{"depths": [5, 5, 5], "kernel_size": 3, "label_smoothing": 0.05, "eps": 1e-10, "final_lr_fraction": 0.01, "warmup_steps": 1310}
Rows from block 8, named by matrix and row number. Each number is 128 + 32 x the weight over its row's rms, rounded and kept within 0 to 255. All counts start at 0.
# conv: 3x3 conv (model.blocks.8.conv.weight, 96x96x3x3), inputs 60-69, a 3x3 kernel for each
conv.17 [ 97 106 130  87  69 110  95  71 123 162 174 165 149 167 156 136 154 132  66  25  75  93  58 102 113 117 139  73  86 112 171 187 150 148 153 100 121 108  99  85  80  95 104  70  90 134 146 143  87 119 109 119 149 144  76 100 123  62  80 126 128 135 160 152 144 131 167 156 141 166 160 151 190 177 161 183 184 168 136 130 139 105 102 115 122 127 124 151 139 137]
conv.18 [102 106 133  79  69  75  92 103 104 131 161 129 110 138 140 138 130 124  83  85 103  72  82  99  78  67  91  54 103 118 107 137 150  77  89 110 156 158 153 110 149 129 134 161 140 131 148  97 115 127  90 160 158 118 105 115  98 145 168 154 169 178 169 130 153 105  95 110 110  87  85 104  69  90 104  83  68  80 116  76  68 103 126  98 107 148 112 133 165 151]
conv.19 [145 124 146 173 159 161 147 153 133  76  67  41  55  40  66 128 106 152 138 148 157 130 137 124 125 127 123 133 143 117 129 134 122 145 139 137 141 142 156 123 111 140 144 108 118 106  92 109 115 104 130 101 114 156 132 143 128  96 132 117 101 120 111 131 138 144  20  47  75  59  76  98 108  81  77 117 105  79 121 108  79 148 143 128  65  95  86  96 117 121]
conv.20 [102  96 108 107  93 113 138 144 162 144 156 138 151 151 150 137 118 135  86  82  75  94  86  86 143 126 130 167 151 148 123 130 152  79  52  84 161 139 129 161 154 135 141 120 130  99 111 117  98  94 112 110  95 121  96  85  79 109  86  86 119 111 109  93 106  80 104 106  78 105 101  84 116 155 160  90 119 124  53  72  80 102  87  60 128 106  85  70  70  66]
conv.21 [185 132  95 174 133  85 159 147 103 119 129 132 125 144 131 125 129  91 128 166 160 107 143 131 120 127 124 112 121 143 141 151 168 135 156 136 148 161 130 201 217 172 178 174 122 155 127 161 165 121 135 187 119 119 125 117 128 117 114 116 109 129 138  57  74 104  94 103  89 134 111  79 105  72  59 116  89  55 113 111  87  67  97 125  41 111 156  60 119 141]
conv.22 [158 138 145 112 117 124 100 114 127 154 145 149 129 124 133 148 133 138 109 116 130 108 105 108  90  87  91 182 176 154  82 102 108  38  55  70 106 123 165  92 111 154 128 114 166 165 148 132 145 127 126 120  99 112 108 127 135 122 147 154 143 157 155 138 141 134 153 149 146 168 161 159  85  93 139 107 100 142 144 129 156 143 154 128 141 147 131 150 152 126]
conv.23 [140 129 141 131  98 121 118  90 137 176 204 171 151 158 145 137 124 127 105  86 124 142 115 124 119  98 126 156 147 108 106 112  98 101 122 138 142 143 148 163 150 156 128 112 125 137 161 170 160 176 187 177 160 183 128 143 149 155 137 139 173 147 158 119 128 152 103 119 148  90  96 163 109 111 150  94  87 130  73  60 115 151 148 131 163 130 105 187 151 136]
conv.24 [153 166 157 155 163 148 123  94  78 126 140 155 136 159 161 131 140 135 134 183 183 130 153 159 101 113 132 150 159 152 131 143 124 105 116  98  73 100 100  89 131 133 114 127 116 102  76  57 102  92  71  81  85  87  99 102  94  95  77  74 110  91 109 106 129 141  95 123 148  91 103 134 117 138 140 125 141 137 116  87  74 132 117 108 115  97 105 136 102 129]
conv.25 [ 99 108 133 150 117 109 151 112 114 154 119 148 158 103 141 171 138 142 117 132 189 117 138 165 119 118 133  87  88 124 104 150 156 167 180 176 141 116 114 172 151 135 168 133 104 170 159 152 168 158 161 163 137 127  64 109 133  57  92 102  71  83  92 101  87 105 123  76  84 157  97 112 111  75  81 151  86  40 224 161  51 137 157 155  63  93 118  83 105  94]
conv.26 [144  65  66 131  93 106 104  95 122 144 149 131 133 147 145 139 135 168 132 158 148 143 149 130  95  92  94 164 161 138  83  72  59  57  52  61 108 102 130 137 147 141 142 139 146 130 141 115 141 144 118 111 130 112 167 174 182 134 143 142  82  94  89 115 134 117 127 130 113 144 143 131 106  93 131 152 136 166 156 142 160 171 183 174 146 140 103 121 120  93]
conv.27 [143 134 122 129 122 115 105 120 105 134 153 156 145 147 145 152 142 141 100 117 107 135 142 116 122 130 104 116 161 170 132 156 168 141 143 126 117 117 132 147 145 143 174 161 171  76  92  97  61  83  81  45  47  41 111  92 112 106 104 114  98 113 122  99 112 116 105 100 120 141 131 127 124 113 121  96  73  71  92  69  69  96 117 104 105 128 114 113 120 108]
conv.28 [155 146 152 160 159 167 126 150 168 129 125 132 155 155 135 160 148 130 169 185 147 153 169 156 133 131 124 187 197 219 137 146 158 113 111 113  99  97  65 112 175 149 130 147 157 158  91 151 165  97 119 157 127 130 130 117 112  82  58  64 118 101 118  96 105 110  84 102 105 120 128 119 124 154 124  65 111 112  88 109 121  99 139 118  83  89  84 101 111 134]
conv.29 [106 123  71 131 131 100  91  55  47 143 166 136 114 119 114 113 113 102 116 125  94 154 155 137 145 123 125 106 110 126  88  90 113  79  89 112 115 114 130  82 108 124 104 130 122 116  91  76 148 106  53 165 159 101 101  98  84 113 119  87 126 135 112 173 198 149 156 165 100 152 146 119 122 131 122 139 132 126 142 117 119 113 115 108 100 120 109 140 158 166]
conv.30 [120 105  38 171 150  91 180 115  58 175 160 100 144 147 136 139 134 109 139  99  86 133 121 113 127 133 132 164 161 103 185 160 118 197 169 148 144 148 164  96 143 141  48 118 110  97 121 156 144 144 185 124 122 153 149 139 146 160 152 183 128 118 142 145  89  97 139 120 147 133 118 146  89  95  89 129 126 116 114 106 102 112  87  48 121  81  49 140  97  69]
conv.31 [123 129 141 139 140 159 137 123 146  94  46  69  74  61  69 117 106 105 134 137  96 140 151 113 115 137 122 172 169 143 124 116 118  97  88 104 168 159 155 172 138 135 156 113  91  93  31  66 108  54  77 133  95  87 104 112 102 124 130 120 146 142 155  79  51  61  59  46  56  91  69  95 130 116 110 114  97  99 146 112 111  65  58  52  78  85  73 127 142 135]
conv.32 [134 175 162 102 142 139  43  64  94 172 189 177 130 126 146 120 106 155  92  90  70  94  74  61 112  95  69  81  73  77 109 113  93 101 106  97 146 130 137 138 134 140 159 163 170 110 152 123 145 172 137 165 175 138 130 138 136 112 149 147 119 136 130 148 169 145 164 168 135 148 141 130 147 173 153 173 191 170 132 137 128  76 101 112  89 116 111 108 109 110]
conv.33 [ 90  89 130  87  61 100  85  71  88 102 111 100 101 121 107 122 132 114 138 133  83 151 146 100 178 159 122  79 100 114  79  91 112  64  83 103 144 142 177 128 116 159 139 120 149  46  44  63  98  82  96 112 121 164  38  56  38 127 140  91 171 182 132  94 115  82 124 156 137 108 130 117  85 109 154  36  44 126  91  86 129  75  95  64 143 160 121 168 180 142]
conv.34 [123 143 136 135 147 119 151 148 116 142 150 153 147 152 149 142 142 140 178 211 176 190 210 173 134 134 116  89 102 107  97 100 100  77  86  78 143 169 170 166 178 168 171 178 169  80  95 103 110 101 113 126  98 102 131 119 124 129 123 128 124 130 140 105 123  92 115 124 103 129 130 126  73 103 120  82 112 121 129 143 124 101 128 132 116 120 122 142 163 163]
conv.35 [104  84  95 110 101  93 106 102  87 139 105  96 154 145 126 175 169 168 143 183 161 161 178 153 128 134 110 164 167 157 140 156 164  94 134 136 122 119  99 107 118  75  79  72  25  79  47  98 133 100 141 153 129 138  91  98  91 104 110 109 106 103 111 104  93  63 150 159 112 161 165 126  54  75  95 100 104 105 137 135 141 127 147 138 123 133 119 133 135 147]
conv.36 [116 124 160  78  67 111 124 105 144 135 117  67 133 143 125 152 161 145 130 121  92 159 123 110 129  83  74 160 133 126 146 151 149  97  81  89 163 158 156 112  92  90 109  98 101 107  94  89  63  97 113  83 117 126 122 129 117 147 140 130  77  67  53 121 133 140 139 150 169  87 104 127 127 129 154 113 113 127 128 133 159  64  76  56 195 220 188 106 125  96]
conv.37 [165 153 134 154 145 119 157 142 120 118 141 107 133 137 114 142 144 150 111 126 121  73 119 111  83 138 139 140 119  82  94 106 122 114 136 160 132 142 151 121 138 111 179 166 132  68  81  83  61  88  58 126 112  85 159 157 149 145 145 142 153 140 163 112 107  94  89  85  92 111 119 139 158 166 154 150 147 128 178 154 128 126 116  81 106 120 100 124 130 151]
conv.38 [111 146 110 135 121  92 149  80 104 136 125  91 136 119 113 160 166 157 133 139 164 151 152 183 105 126 172 147 144 151 125 134 130 152 127  82  99  65  91 128  81 100 158 120 142  75  92 105  94 123 122 136 153 128 119 151 109 120 134  86  78  88  85 128 141  98 155 139 129 103  99 117 142 156 188 142 160 156 177 177 149 146 162 103 162 168 107  81 114 116]
conv.39 [112 134 131 158 169 148 179 180 130 126 151 134 130 151 138 115 129 117  88  91 110  83  74  70 102  85  84  68  72 109 143 149 159 169 179 171 125 176 175 105 175 159 125 159 156 173 164 135 152 139 109 124 128 154 135  97 130  95  83 101 125 100 109 129 154 179 119 126 156 130 131 143 105 102 104 127 120 100 112 103  84 119  93 117  58  22  88  85 132 126]
conv.40 [ 83  86  99  83  78 104  86 103 109 146 171 159 154 166 143 140 149 131  61  53  37  34  41  34  74  78  76 161 182 156 139 143 148 151 159 159 158 137 142 126 114  97 133 125 114  94  75  76  42  61  46  91 110 100 121 130 120 136 141 122 148 148 138 161 173 148 127 142 135 112 135 127 140 148 158 149 151 154 153 140 135 153 151 127  92  97  90  95 102  84]
conv.41 [148 155 133 180 197 142 147 124  80 128 141 145 101 114 122 107 117 121 106 145 136 135 161 138 134 135 129 145 153 147 144 134 142 118 118 128 166 127 171 155 114 141 118 104 115 120  85  66 117  83  77  70  53  47 113  73  69  93  76  76 117 121 127 123 108  98  98  81  82 118 106 115  58  40  48  60  49  50 123  85  71 105  93  82  77  67  63 114 111 118]
conv.42 [ 91  60  74 141 140  98 114 115  75 117  99 150 109 104 121 125 124 137 154 161  78 159 165 130 109 118 150  64  57  89  74  58  74 132 139 110 118 148 165  96 164 183 149 163 174  98  99 125 151 129 128 149 142 146 108 105 156 140 125 138 118 112 129 148 146 167 134 145 130 133 141 152 114 120 117  97 112 120 106 121 134  85 106 123 105 104 100 131 140 155]
conv.43 [162 166 166 142 166 141 151 181 156 121 116 115 141 153 131 134 150 120 129 142 134 115 128 123  86  91  85 181 179 163 123 128 118  75  71  81 111 132 179 118 132 180 119 118 162 106 114 135 115 117 134 130 147 137 122 132 124 116 143 135 104 129 138 106 115 105 152 176 158 168 181 163 127 133 185 153 159 187 181 175 184 139 144 134 155 162 158 141 145 145]
conv.44 [115 101  81  63  83  85  86  93 129  86 114 111  88  99  89 126 107 107 148 137 125 151 125 149 159 128 164  95  82  97 105  84 103 145 119 103 146 133 162 156  71 119 140 100 126  87  88 150  75  83 111 170 138 137 128 136 136 136 139 138 145 135 146 102 133 138 127 135 131 144 130 141 126 139 166 133  81  77 164 127 111 127 162 145 140 159 127 148 151 152]
conv.45 [ 97  80  82 131 129 111 121 126 106 169 164 150 150 140 108 107  96  89 161 117 100 146 107  92 103 117 114 147 134 156 157 141 128 141 158 148  75 131 127  86 147 148 139 135 130 151 142 134 153 156 123 133 150  95  83  47  87 130  74  75 133  86  41 180 137  87 185 140  62 171 157  79 143 133 124 150 132 133 173 141 139 118  33  55 147  43  44 121  63  72]
conv.46 [105  92 127 108 113 143 119 150 150 156 160 170 148 130 136 142 113 106  89  80 103 117 141 127 175 217 161 129  97 124  61  32  91  83  70 135 124 172 116 195 223 118 192 169 119 103 120 138 115 127 116 138 150 118  90 118  97 110 129 102 125 122  86 155 132 122 130  94  95 127  96  95 145 154 141 145 145 149 139 117 144 113 112 108  69  83 112   9   5  57]
conv.47 [180 144 138 149 129 150 156 129 148 156 161 165 160 160 166 127 130 146 147 129 120 159 144 155 156 132 160  60  81 122  89  90 105 126 111  92 120  78 112 141 104 113 140  96 117  62  94 116  62 112 123  89 122  86 115 142 139 132 157 150 129 145 143 124 143 150 112 126 129 125 119 128 123  93 115 147 113 127 151  66 116 135 178 126 126 181 151 130 137 124]
conv.48 [112 119 113 161 176 166 161 157 133 139 134 133 131 136 150  98  89  84 134 137 115 108 114  75 138 111  91 210 183 163 119  96 113 138 104 108 139 129 167 128 133 146 145 160 133 135  94 113 208 142 142 165  96  79 162 141 132 124  69  61  94  63 103 119 137 109 127 154 132 127 164 162 109 111 152  99 102 130  87 100 129 147 158 107  95  77  24 116 139 160]
conv.49 [102 125 140 129 130 158 129 132 158 123 104  98 122  79  97 130 109 117 121 121 114 151 156 148 108 124 105 144 151 132 102 116 114 133 121 147 151 126 106 144 147 140 184 216 196  84  92 103 120 113 137 156 141 121 119 141 126 111 125 117 101 114 125 122 127 110 139 153 135 118 146 130 150 135 126 125 112  71 171 173 141 137 186 153 118 161 155 118 141 128]
conv.50 [164 186 165 150 178 159 152 172 149 128 144 140 133 154 146 123 129 106 179 189 162 183 186 172 159 160 136 140 169 142 103 138 122 127 155 135  58  19 112 128 111 163 131 132 162 137 107  87  93  85  81  82  91 116 140 137 124 140 132 136 131 146 155  97 111 109 107 122 114 126 131 125  37  50  88  58  60  97 107  80  94 135 144 118 135 114 108 120 101  99]
conv.51 [117 128 113 115 135 150 120 150 162 112 112  80 123 134 116 155 175 182 145 110  84 109  94 102 113 103 142 153 184 173 112 154 147 127 161 146 139 146 142 117  92 114 142 121 106  83  85  87 120 113 105 151 167 157 124 126  79 132 141 102 133 134 113 137 120  77  96  86  77 109 101 109  68  79  74  72  63  85  86  70  83 174 157  82 131 148  81 154 168 120]
conv.52 [150 149 167 126 128 141  84  90 105 131 158 134 160 168 135 151 127  97 149 148 137 152 146 143 145 145 133 143 150 157 150 154 147 135 150 145  92 131 118 113 145 118 129 111 103 141 115 137 155 132 150 147 128 130  62  54  74  97  81  78 119  86  88 114 146  91 125 149 105 148 141 129 121 155 148 132 159 157 117 138 153 132 145 147 127 119 103 160 149 151]
conv.53 [107 100  94 117 122 119 129 153 160 130 159 167 128 138 149 118 109 128 106 142 156 119 147 154 107 131 123  89 104 107  60  86  63  55  67  63 122 101 170 132 100 128 138  89 121 158 133 135 162 129 113 170 103 104 134 147 149 122 138 133 121 132 127  89 109 109 101 101 108 130 122 137  51  52  74  83  65  85 141 123 134  90 115 102  85 130 118  86 106  97]
conv.54 [ 79  66  92 137 118 127 135  97 103 150 143 123 119 140 123 113 126 116 108 112 102 145 145 124 115 120 113 139 138 153 158 183 171 124 160 164  89  76  69 112 100  94 151 121  96 123 144 158  96 135 159 131 160 181 104 137 161 114 143 155 122 127 124 115 141 132 132 159 136 116 125 107 131 134 146 116 105 112 113  85  80 135 150 132 153 172 142 126 134 101]
conv.55 [ 73  92  84  91 100 101  95  74  93 158 141 149 151 167 154 140 156 140 102 145 139 143 163 167 150 175 179  49  82 101  72  72  48  95 112 116 138 115 159 100 150 156 165 206 194  87  77 116 112 106 133 152 168 161 130 149  95  67 104  81  90 108  96 102 133  99 126 188 136 128 182 118 164 149 154 137 120 137 157 148 181 131 144 106  66  90  93  91 115 106]
conv.56 [ 91 101 100  88 105  99  71  81  62  59  87 120  78 122 125 107 131 129  77  59  95  86  57  78 146 102 123 128 127 122  90  79 108 110 100 138 187 183 143 171 161 135 120 119 120 119 100 120 104 101 111  96  86  69  83  82  78 108 108 104 106 103 102  70  85  66  63 101  92  98 114 120  86 118 103 122 151 133 157 171 160 132 147 123 134 152 139  99 116  90]
conv.57 [160 162 181 151 121 149 120  81 124  55  73  75  70  89  91  81 107 113 106 112 111 149 142 146 156 155 155  85 111 100 113 140 131 110 108  87  76 121 138  94 136 131 131 173 164 117 144  94  99 121  93 112 136 121  45  76  37  82  94  74  89  86  91 123 114 112  87  90 116  87  88 112 159 142 111 111  61  44  59  46  56  64  83  69  96 101  91 122 109 113]
conv.58 [170 143 135  99  88  82  88  66 106 152 165 139 135 157 130 140 140 110 112 118 106 131 136 118 118 102 102 141 140 103 159 179 178 101 125 136 120 105 106 120 103 111 138 141 170 130 137 166 120 144 170 137 160 163 122 137 127 145 154 151 174 181 164 102 125 112 119 146 135  99 104  92 150 162 173 117 138 128 137 151 146 107 122  96 149 158 138 183 197 178]
conv.59 [145 124 122 118  84  72 128 103  81 153 168 172 154 166 186 124 145 177 159 173 167 129 142 146 129 146 125 116 137 154 152 188 209 131 131 147  63  56  96  97  84 117 147 147 152  88  92 106 135 143 152 173 189 200 117 151 139  94 117 114  99 120 117 146 168 143 189 207 208 154 175 167 102 126 145 133 149 170 100 132 147 168 174 157 133 130 110 108 107 107]
conv.60 [161 149 201 100  79 132  90  75  90 128 146 149 129 158 159 121 153 158 120 137 122 126 156 139 117 137 133 127 138 121 103  95  94  52  40  65 117 109 146 136  96 158 125 106 154  93 130 150 103 156 176 113 171 173 101 113 102 115 138 133  87 113 100 140 174 153 179 215 194 162 196 174 184 180 194 142 129 162 142 136 150 127 141 129 136 146 146 153 145 117]
conv.61 [124 191 169 136 194 169 106 150 149 111 131 140 124 137 109  93 116  80  90 111 128  75  47  70  83  49  51 149 132 164 143 147 152 118 154 151 159 141 147  85  49  73  78  45  73 178 165 190 182 162 151 130 150 122  41  35  36 105  66  65 148 120 114 115 127 120 142 146 113 126 143 120  91 116 138  92 105 111 118 130 130  74  94 116 101  81  88 120 113 118]
conv.62 [115 105 132 137  97 122 179 133 140 103  86  60  85  58  31  64  51  34 123  96  90 102  68  49  97  81  46 146 123 134 110 114 101  98  65  75 123 151 178 127 152 167 109 113 125  99 137 107 117 141 130 126 149 155 114 131 124  97  99  89  78  68  81 132 143 120 118 126 112  83  98  85 126 117 126 107 107 132 111 108 127  83 109  96 152 165 137  60  64  60]
conv.63 [120 116 134 112 121 138  78  81  90 120 127 128 130 148 140 140 151 136 125 175 165 117 166 161  85 123 128 145 166 162 123 123 111  91  96  88  49  87  83  91 155 149 145 157 146 124  83 102 152 123 102 118 116  87  99  91  79 104  82  73 126 106  98 104 131 138 112 147 160 114 133 145 117 144 133 138 159 146 138 132 123 123 110  99 118  81  80 134  94 102]
conv.64 [ 74  98 129  84 103 111  98 123 128 134 156 155 140 161 146 129 152 129 142 147 143 161 169 160 138 139 132 111 108  93  95 114 102  81 130 125 140 103 156 118 116 155  98 119 124 105 115  94 116 130 107 112 114  97 148 140 131 123 124 112  88  93  76 121 125 114 144 161 138 145 154 122  84 127 158 110 143 155 131 175 167 120 125 116 130 127 123 147 134 130]
conv.65 [167 161 133 148 154 163 129 114 141 142 155 143 145 142 154 135 122 134  88  71 130  76  62  86  84  67  76 129 100  81 128  79 101 170 132 109 170 195 181 141 178 160 133 162 138 148 197 133 170 214 153 136 167 143 172 189 178 168 193 182 163 182 173 139 134 109 140 140 134 116 112 116 122 109  96 125 128 125 126 134 129 135 159 139 148 168 163 153 151 136]
conv.66 [124 147 110 131 144  99 116 107  80  39  93  97 101 138 132 105 123 111 130  98 107 105  73  97 103  96 109 125 161 151 111 120 111 161 166 166 100 102 105 158 148 130 174 151 105 131  92 136 130  91 134 133 103 143 106 101  97  80  74  71 122 113 114 145 182 137 118 151 126 110 126 105 130 165 149 123 156 149  88 115 104 141 134 142 116 121 143 121 124 117]
conv.67 [152 140 148  93 114 132 107 159 165 174 186 125 148 172 122  99 112  91  80 116  84 124 149 117 103 115  75 159 186 168 135 142 121  98 100  86 173 173 196 114 120 119 116 103 112 147 146 127 146 131 127 191 178 170 133 138 127 147 155 146 124 123 121  64  96  20 134 154  96  84 102  26 117 125 138  97 108 124 131 118 124 131 148 134 155 175 155 117 137 116]
conv.68 [103 110 108 105  99 101  92 103 133 173 192 173 177 196 178 151 165 160 121 126  82  66  67  52  85 106 107 115 131 172 118 113 126 157 146 136  92 124 162  86 115 130 132 146 135  88  80  87 112 112  96 130 149 117  97  85  98  97  99 100 119 116 114 103 120 110 146 161 145 132 139 133 123 150 142 168 190 179 140 159 164 133 128 123 112 122 121 111  98  82]
conv.69 [110 113 149  81  98 134  51  75 107 118 153 172 122 153 174 149 183 194 152  94 116 165 112 102 134 129  95 136 121 115  83  87  94 137 164 193 101 158 166 143 177 159 130 139 155 101 110 133  74 128 124  82 161 162 116 127 156 115 151 150 121 152 137 172 191 154 158 175 139 146 158 134 143 178 180 194 203 197 157 153 180 130 120 123  52  74 117  60  86 116]
conv.70 [179 160 146 194 187 180 129 128 139 154 145 140 161 163 154 146 138 128 123  95  83 139 100  95 115  75  90 171 157 159 146 131 135 130 114 112 152 180 173 111 136 124  60 118 114  62  99  94 126 140 117 128 115  73 135 131 139 130 118 130 112  98 126 108  91  97 113 111 121 137 137 127 178 174 156 168 188 165 163 180 153 141 147 128  63  75  96 109 128 138]
conv.71 [138 150 158 151 156 154 168 173 177  72  98 100 126 142 129 136 132 124 124 130 116 128 108 105 134 105 108 151 152 139 124 166 176  93 144 148 142 157 148  72  76  63 158 117  92 123 161  95 150 138  91 171 151 130 133 149 146 115 132 134 114 122 126 110 145 133 156 167 158 116 109 120 135 139 159 129 127  99 144 144 135 122 153 149 123 172 162  85 108 110]
conv.72 [107 105 109  46  29  72  90  58 104 173 171 177 168 165 172 154 154 182  72  76  89  32  28  46  24  54 107  99 119 136  99 115 136 124 137 150 117  96  99 121 132 117 118 126 128 152 143 142  98 137 135 134 173 170 125 134 125 143 146 128 141 154 137 138 129 151 130 106 122 115  86  97 109 110  91 133 137 166 150 140 181 142 144 131 135 141 107 136 146 118]
conv.73 [137 157 151 129 138 128 144 153 145 180 221 178 213 255 207 142 175 140 120 120 127  96  96  97  94  85  97 143 157 130 168 190 167 151 162 131 104 151 190 116 137 178 107 129 163 106 104 105 114 123 117 124 147 144 124 142 134 153 169 158 147 163 158 105 121 113 138 166 150 107 141 149 161 172 187 140 148 180 100  81 101 134 147 136 135 130 111 125 137 133]
conv.74 [ 88  70 115  97 101 115 125 115 106 122 102 127 114 108 123 136 112 113 128 160 151 178 228 198 135 182 158 114 114 109 107 111  93  65  91 102  74  32  91 117  59 120  96  42  87 116 165 166 109 157 161 140 162 163  90 133 129 123 171 155 112 139 133 117 144 128 139 169 134 148 161 139  93  94 134 132 135 156 132 154 158  83  83  83 124 127 104 140 129 106]
conv.75 [171  86  88 134  51  74 120  88  90 148 130 114 152 127 101 159 128  75 117 114 140 137 167 161 146 202 178 136 116 104 101  84  48  91  55  40  91 112 112 120 148 149  96 111 113  71 110  95 133 185 141 119 165 129 132 138 125 140 147 135 123 131 130 155 151 103 159 154  96 156 160 105 136 134 137 124 110 132  78  62  83  86  92  75 105 106  84 100  96  83]
conv.76 [186 202 155 176 187 169 143 146 159 143 138 143  95  91 102  93  65  81 123 123 110 134 125  91 115 101  84 118  98  96  86  86  99 142 155 135 105  46  98  66   6  44  97  64  66 167 173 194 126 134 170 105 100 159  88  98 108  76  97  89  60  58  45 152 170 174 157 152 146 157 135 128 141 119 118 125 130 134 117 113 105 121 143 174 143 161 169 134 148 143]
conv.77 [131 124 151 140 121 176 143 142 181 148 185 154 126 160 124 101 123  91 102 131 134 126 149 151 146 162 182 172 189 168 176 191 171  85 102 122 149 129 142 128  63 110 144 116 130  99  54  35  71  48  51 124 112 116 123 107 111 137 144 135 156 168 136  79 102  88  96 116  88  76  88  61 130 143 144 137 115 125 169 135 117  94  74  62 133 143 131 137 144 104]
conv.78 [149 157 153 132 127 135 117 127 148 171 178 175 205 201 206 190 187 196 120 131 125 105 100  96  80  66  64 170 155 129 160 166 162 150 166 172 134 132 152 181 161 169 203 167 158 133  98 119 166 138 144 182 144 119 108 113 122 107 115 114  96  92  84  80  85  73  83  61  67 109  65  78 107  86  81 110  91  99 160 114  89 102 134 102 127 139 115 110 106  85]
conv.79 [124 142 125 142 155 131  88 107 101 179 191 175 195 189 178 187 163 152 106 124 140  88  92 117  90 101 117 103  91 111  95  91 116 162 172 180 162 198 156 174 204 148 116  98  96 175 173 149 176 167 143 183 191 163 102  76 109  58  55  70  70  69  93 134 140 171 120 117 169 128 104 157 136 137 142 138 123 137  97  66  91  92  56 116  56  63 112  73  77 114]
conv.80 [113 106 125 170 182 175 160 154 155 106 125 125 133 140 141 148 148 138 180 233 185 157 203 177 101 113 130 130 156 169  71 105 156  78 112 170  99  91 117 135 154 123 174 170 132 133  63  96 134  64 110 153 125 133 107  59  97  71  82 120  87 118 155 114  92 116 123 118 117 137 111 100 106  97  96  63  85  93  86 104 102 117 121 127 104 102 138 112 132 172]
conv.81 [ 65  83  89  87  86  68 101  57  34 148 156 151 142 163 159 151 167 165  91  84  91 114  97  99 110  89 110 135 126 128 145 151 149 126 119 122 113  74 104 143 112 120 141 108 122 153 152 158 148 148 154 123 135 126 122 153 150 161 184 176 147 161 156 156 163 147 130 141 131  98 100 103  94  98 125  73  81  88  76  48  51 153 181 118 123 151 100 132 154 118]
conv.82 [175 148 146 156 128 134  99  83  88 160 163 129 167 175 139 126 123  88 118 114 116 107  94 103  92  91 103 172 176 194 155 158 174 127 144 161 119 144 131 132 164 126 146 140 131 149 150 179 156 140 135 154 167 145 150 134 138 104 103 120 125 124 135 141 135 146 119 151 165  87 129 145 132 140 125 154 163 152 120 129 124 127 150 164  76  96 128 145 138 163]
conv.83 [103 106 115 133 140 153 167 167 174 147 125 145  87  98 120  56  61  94 108 126 144 115 154 149 102 133 112 151 124 136 123 136 128 159 163 133  92  72  93  79  61  72  95  70  67 117 160 165 108 143 162  77 115 146  71  94  90  93 135 124  56 104 102 150 163 169 172 181 176 152 154 150  77  78 106 123 128 131 166 168 146  89  93  95 137 130 128 138 152 131]
conv.84 [114  80 163  86  33 129  88  52 113 138 163 127 157 178 145 177 199 162 119 115 112 131 125  99 177 181 143 122  96 129 137 126 149 151 158 161 121 151 100 138 163  98 111 120  91 108 125 115 109 148 112 109 158 119 134 127 101 150 137  92 164 149 117 107 138 114 145 164 137 167 179 161  76 130 152 104 155 188 111 117 138 124 126 140  94  93 115 121 128 119]
conv.85 [143 153 134 141 151 131 145 170 156 131 142 124 143 158 124 123 120  83 151 145 149 144 141 153 143 125 150 126 151 123 170 183 149 137 141 121 160 155 173 178 142 127 151  99  81  94  71 131 104 102 119 113  98  90  60  67  96  47  71 100  71 107 126 115 125 116 152 181 142 164 172 149 109 128 145 108 119 132  76  91 102 176 186 171 116 137 129 131 138 131]
conv.86 [114 120 115 156 161 121 168 171 123 122 145 132 122 136 113  74  66  46 133 150 140 132 147 141 143 156 152  78 112  99 109 136 118 111 129 136 137 122 161  94  91 134  86  81 114 117 125 119 106 125 112  81 119 130 108 114 120  66  78  93  63  74  80 171 179 170 150 156 152 130 131 132 169 141 178 128  97 117 106  88  89 133 134 142 123 109 123 125 107 121]
conv.87 [115 151 129  44  33  66  66  53  85 174 117 111 171 118 115 161 143 158 101  87  93  93  92 106 145 137 164 123  95  73 133 145 145 151 151 166 120 137 116 114 125  97 109 106  47 128 135  97 138 158 141 193 192 163 137 154 156 156 165 154 125 134 133 134 126 132 122 124 136  92  88 111 179 160 120 172 149 137 154 130 114 139 143 145 146 176 171 107 128 144]
conv.88 [ 62  73  51  84  78  86 159  83  98 137 151 164 147 141 159 150 129 156 129 116  74 155 154 135 156 155 153  98  98 113  92  96 133 125 126 147 132  99 113 125 121 142  85 123 130  99 134 158 109 168 175 127 170 160 117 116 105 139 132 100 113 103  97 133 151 139 118 127 137 113 104 135 112 105 110 105  97 107  91  41  93 101 104  95 117 124  98 124 119 114]
conv.89 [207 200 196 140 148 155 115 125 128 141 146 135 123 134 125 121 121 123 112 118 111 136 147 145 138 159 152 147 138 130 136 129 141 136 174 167 103  70 106 101  83  91  67  68  69  98 136 140 134 174 181  88 125 134 131 138 149 166 181 181 166 172 164  74  90 106 117 117 118 149 135 132 155 158 184 131 119 137 118 121 122 124 147 151 186 197 193 158 158 157]
conv.90 [140 119 110 149 156 143 145 149 127 129 132 133 146 148 146 141 164 179 150 153 150 128 138 146 158 173 176 198 199 206 194 175 151 176 142 168  97 112 176  72  70 133  94 113 140 161 160 154 141 135 141 141 128 126 134 134 129 103  83  83 113  96  99 107 149 145 109 149 159 111 150 174  93  74  70  94  86  82  84 102 124 102 104 125 134 121 128 117 109 134]
conv.91 [105 129 124 158 184 152 135 134 107 123 108 117 143 150 148 154 166 169 156 190 164 129 166 129  98 137  83  98  90 115  47  28  60  61  90  89  39  49  86 131 120 181 172 143 168 115 133 128 102 139 155 106 142 187 112 137  99  93 141 117 110 157 122 152 164 146 157 164 138 131 155 147 131 145 136 142 156 162 176 187 174  82  61  58  79  93 105 119 124 123]
conv.92 [136  99  79 144 139 133 136 128 121 143 150 136 145 140 127 145 131 125 154 146 178 156 141 188 130 106 154 106 113 106  90 114 135 101  95 100  87 129 186  87 116 122 130 140 146 113 121  97 108 112 108 123 142 146 161 165 147 173 191 170 150 166 158  97  92  95 120  99  98 110  74  90 130 125 130  67  74 102 121 119 148 176 171 134 220 229 171 174 158 128]
conv.93 [111 115 104 124 132 113 150 123 120  99 144 134 122 152 135 108 107 114 160 140 136 164 133 146 141 118 138 114 131 118 136 138 131 158 158 170 140 131 149 121 125 132 165 158  65 119  39  68 110  43  52 157  71  66 156 185 215 144 185 192 126 151 163  67  73  89  88  84 106 117  80 107 127 150 143 101 114 104 132 113  77 115 141 119 108 132 109 121 145 165]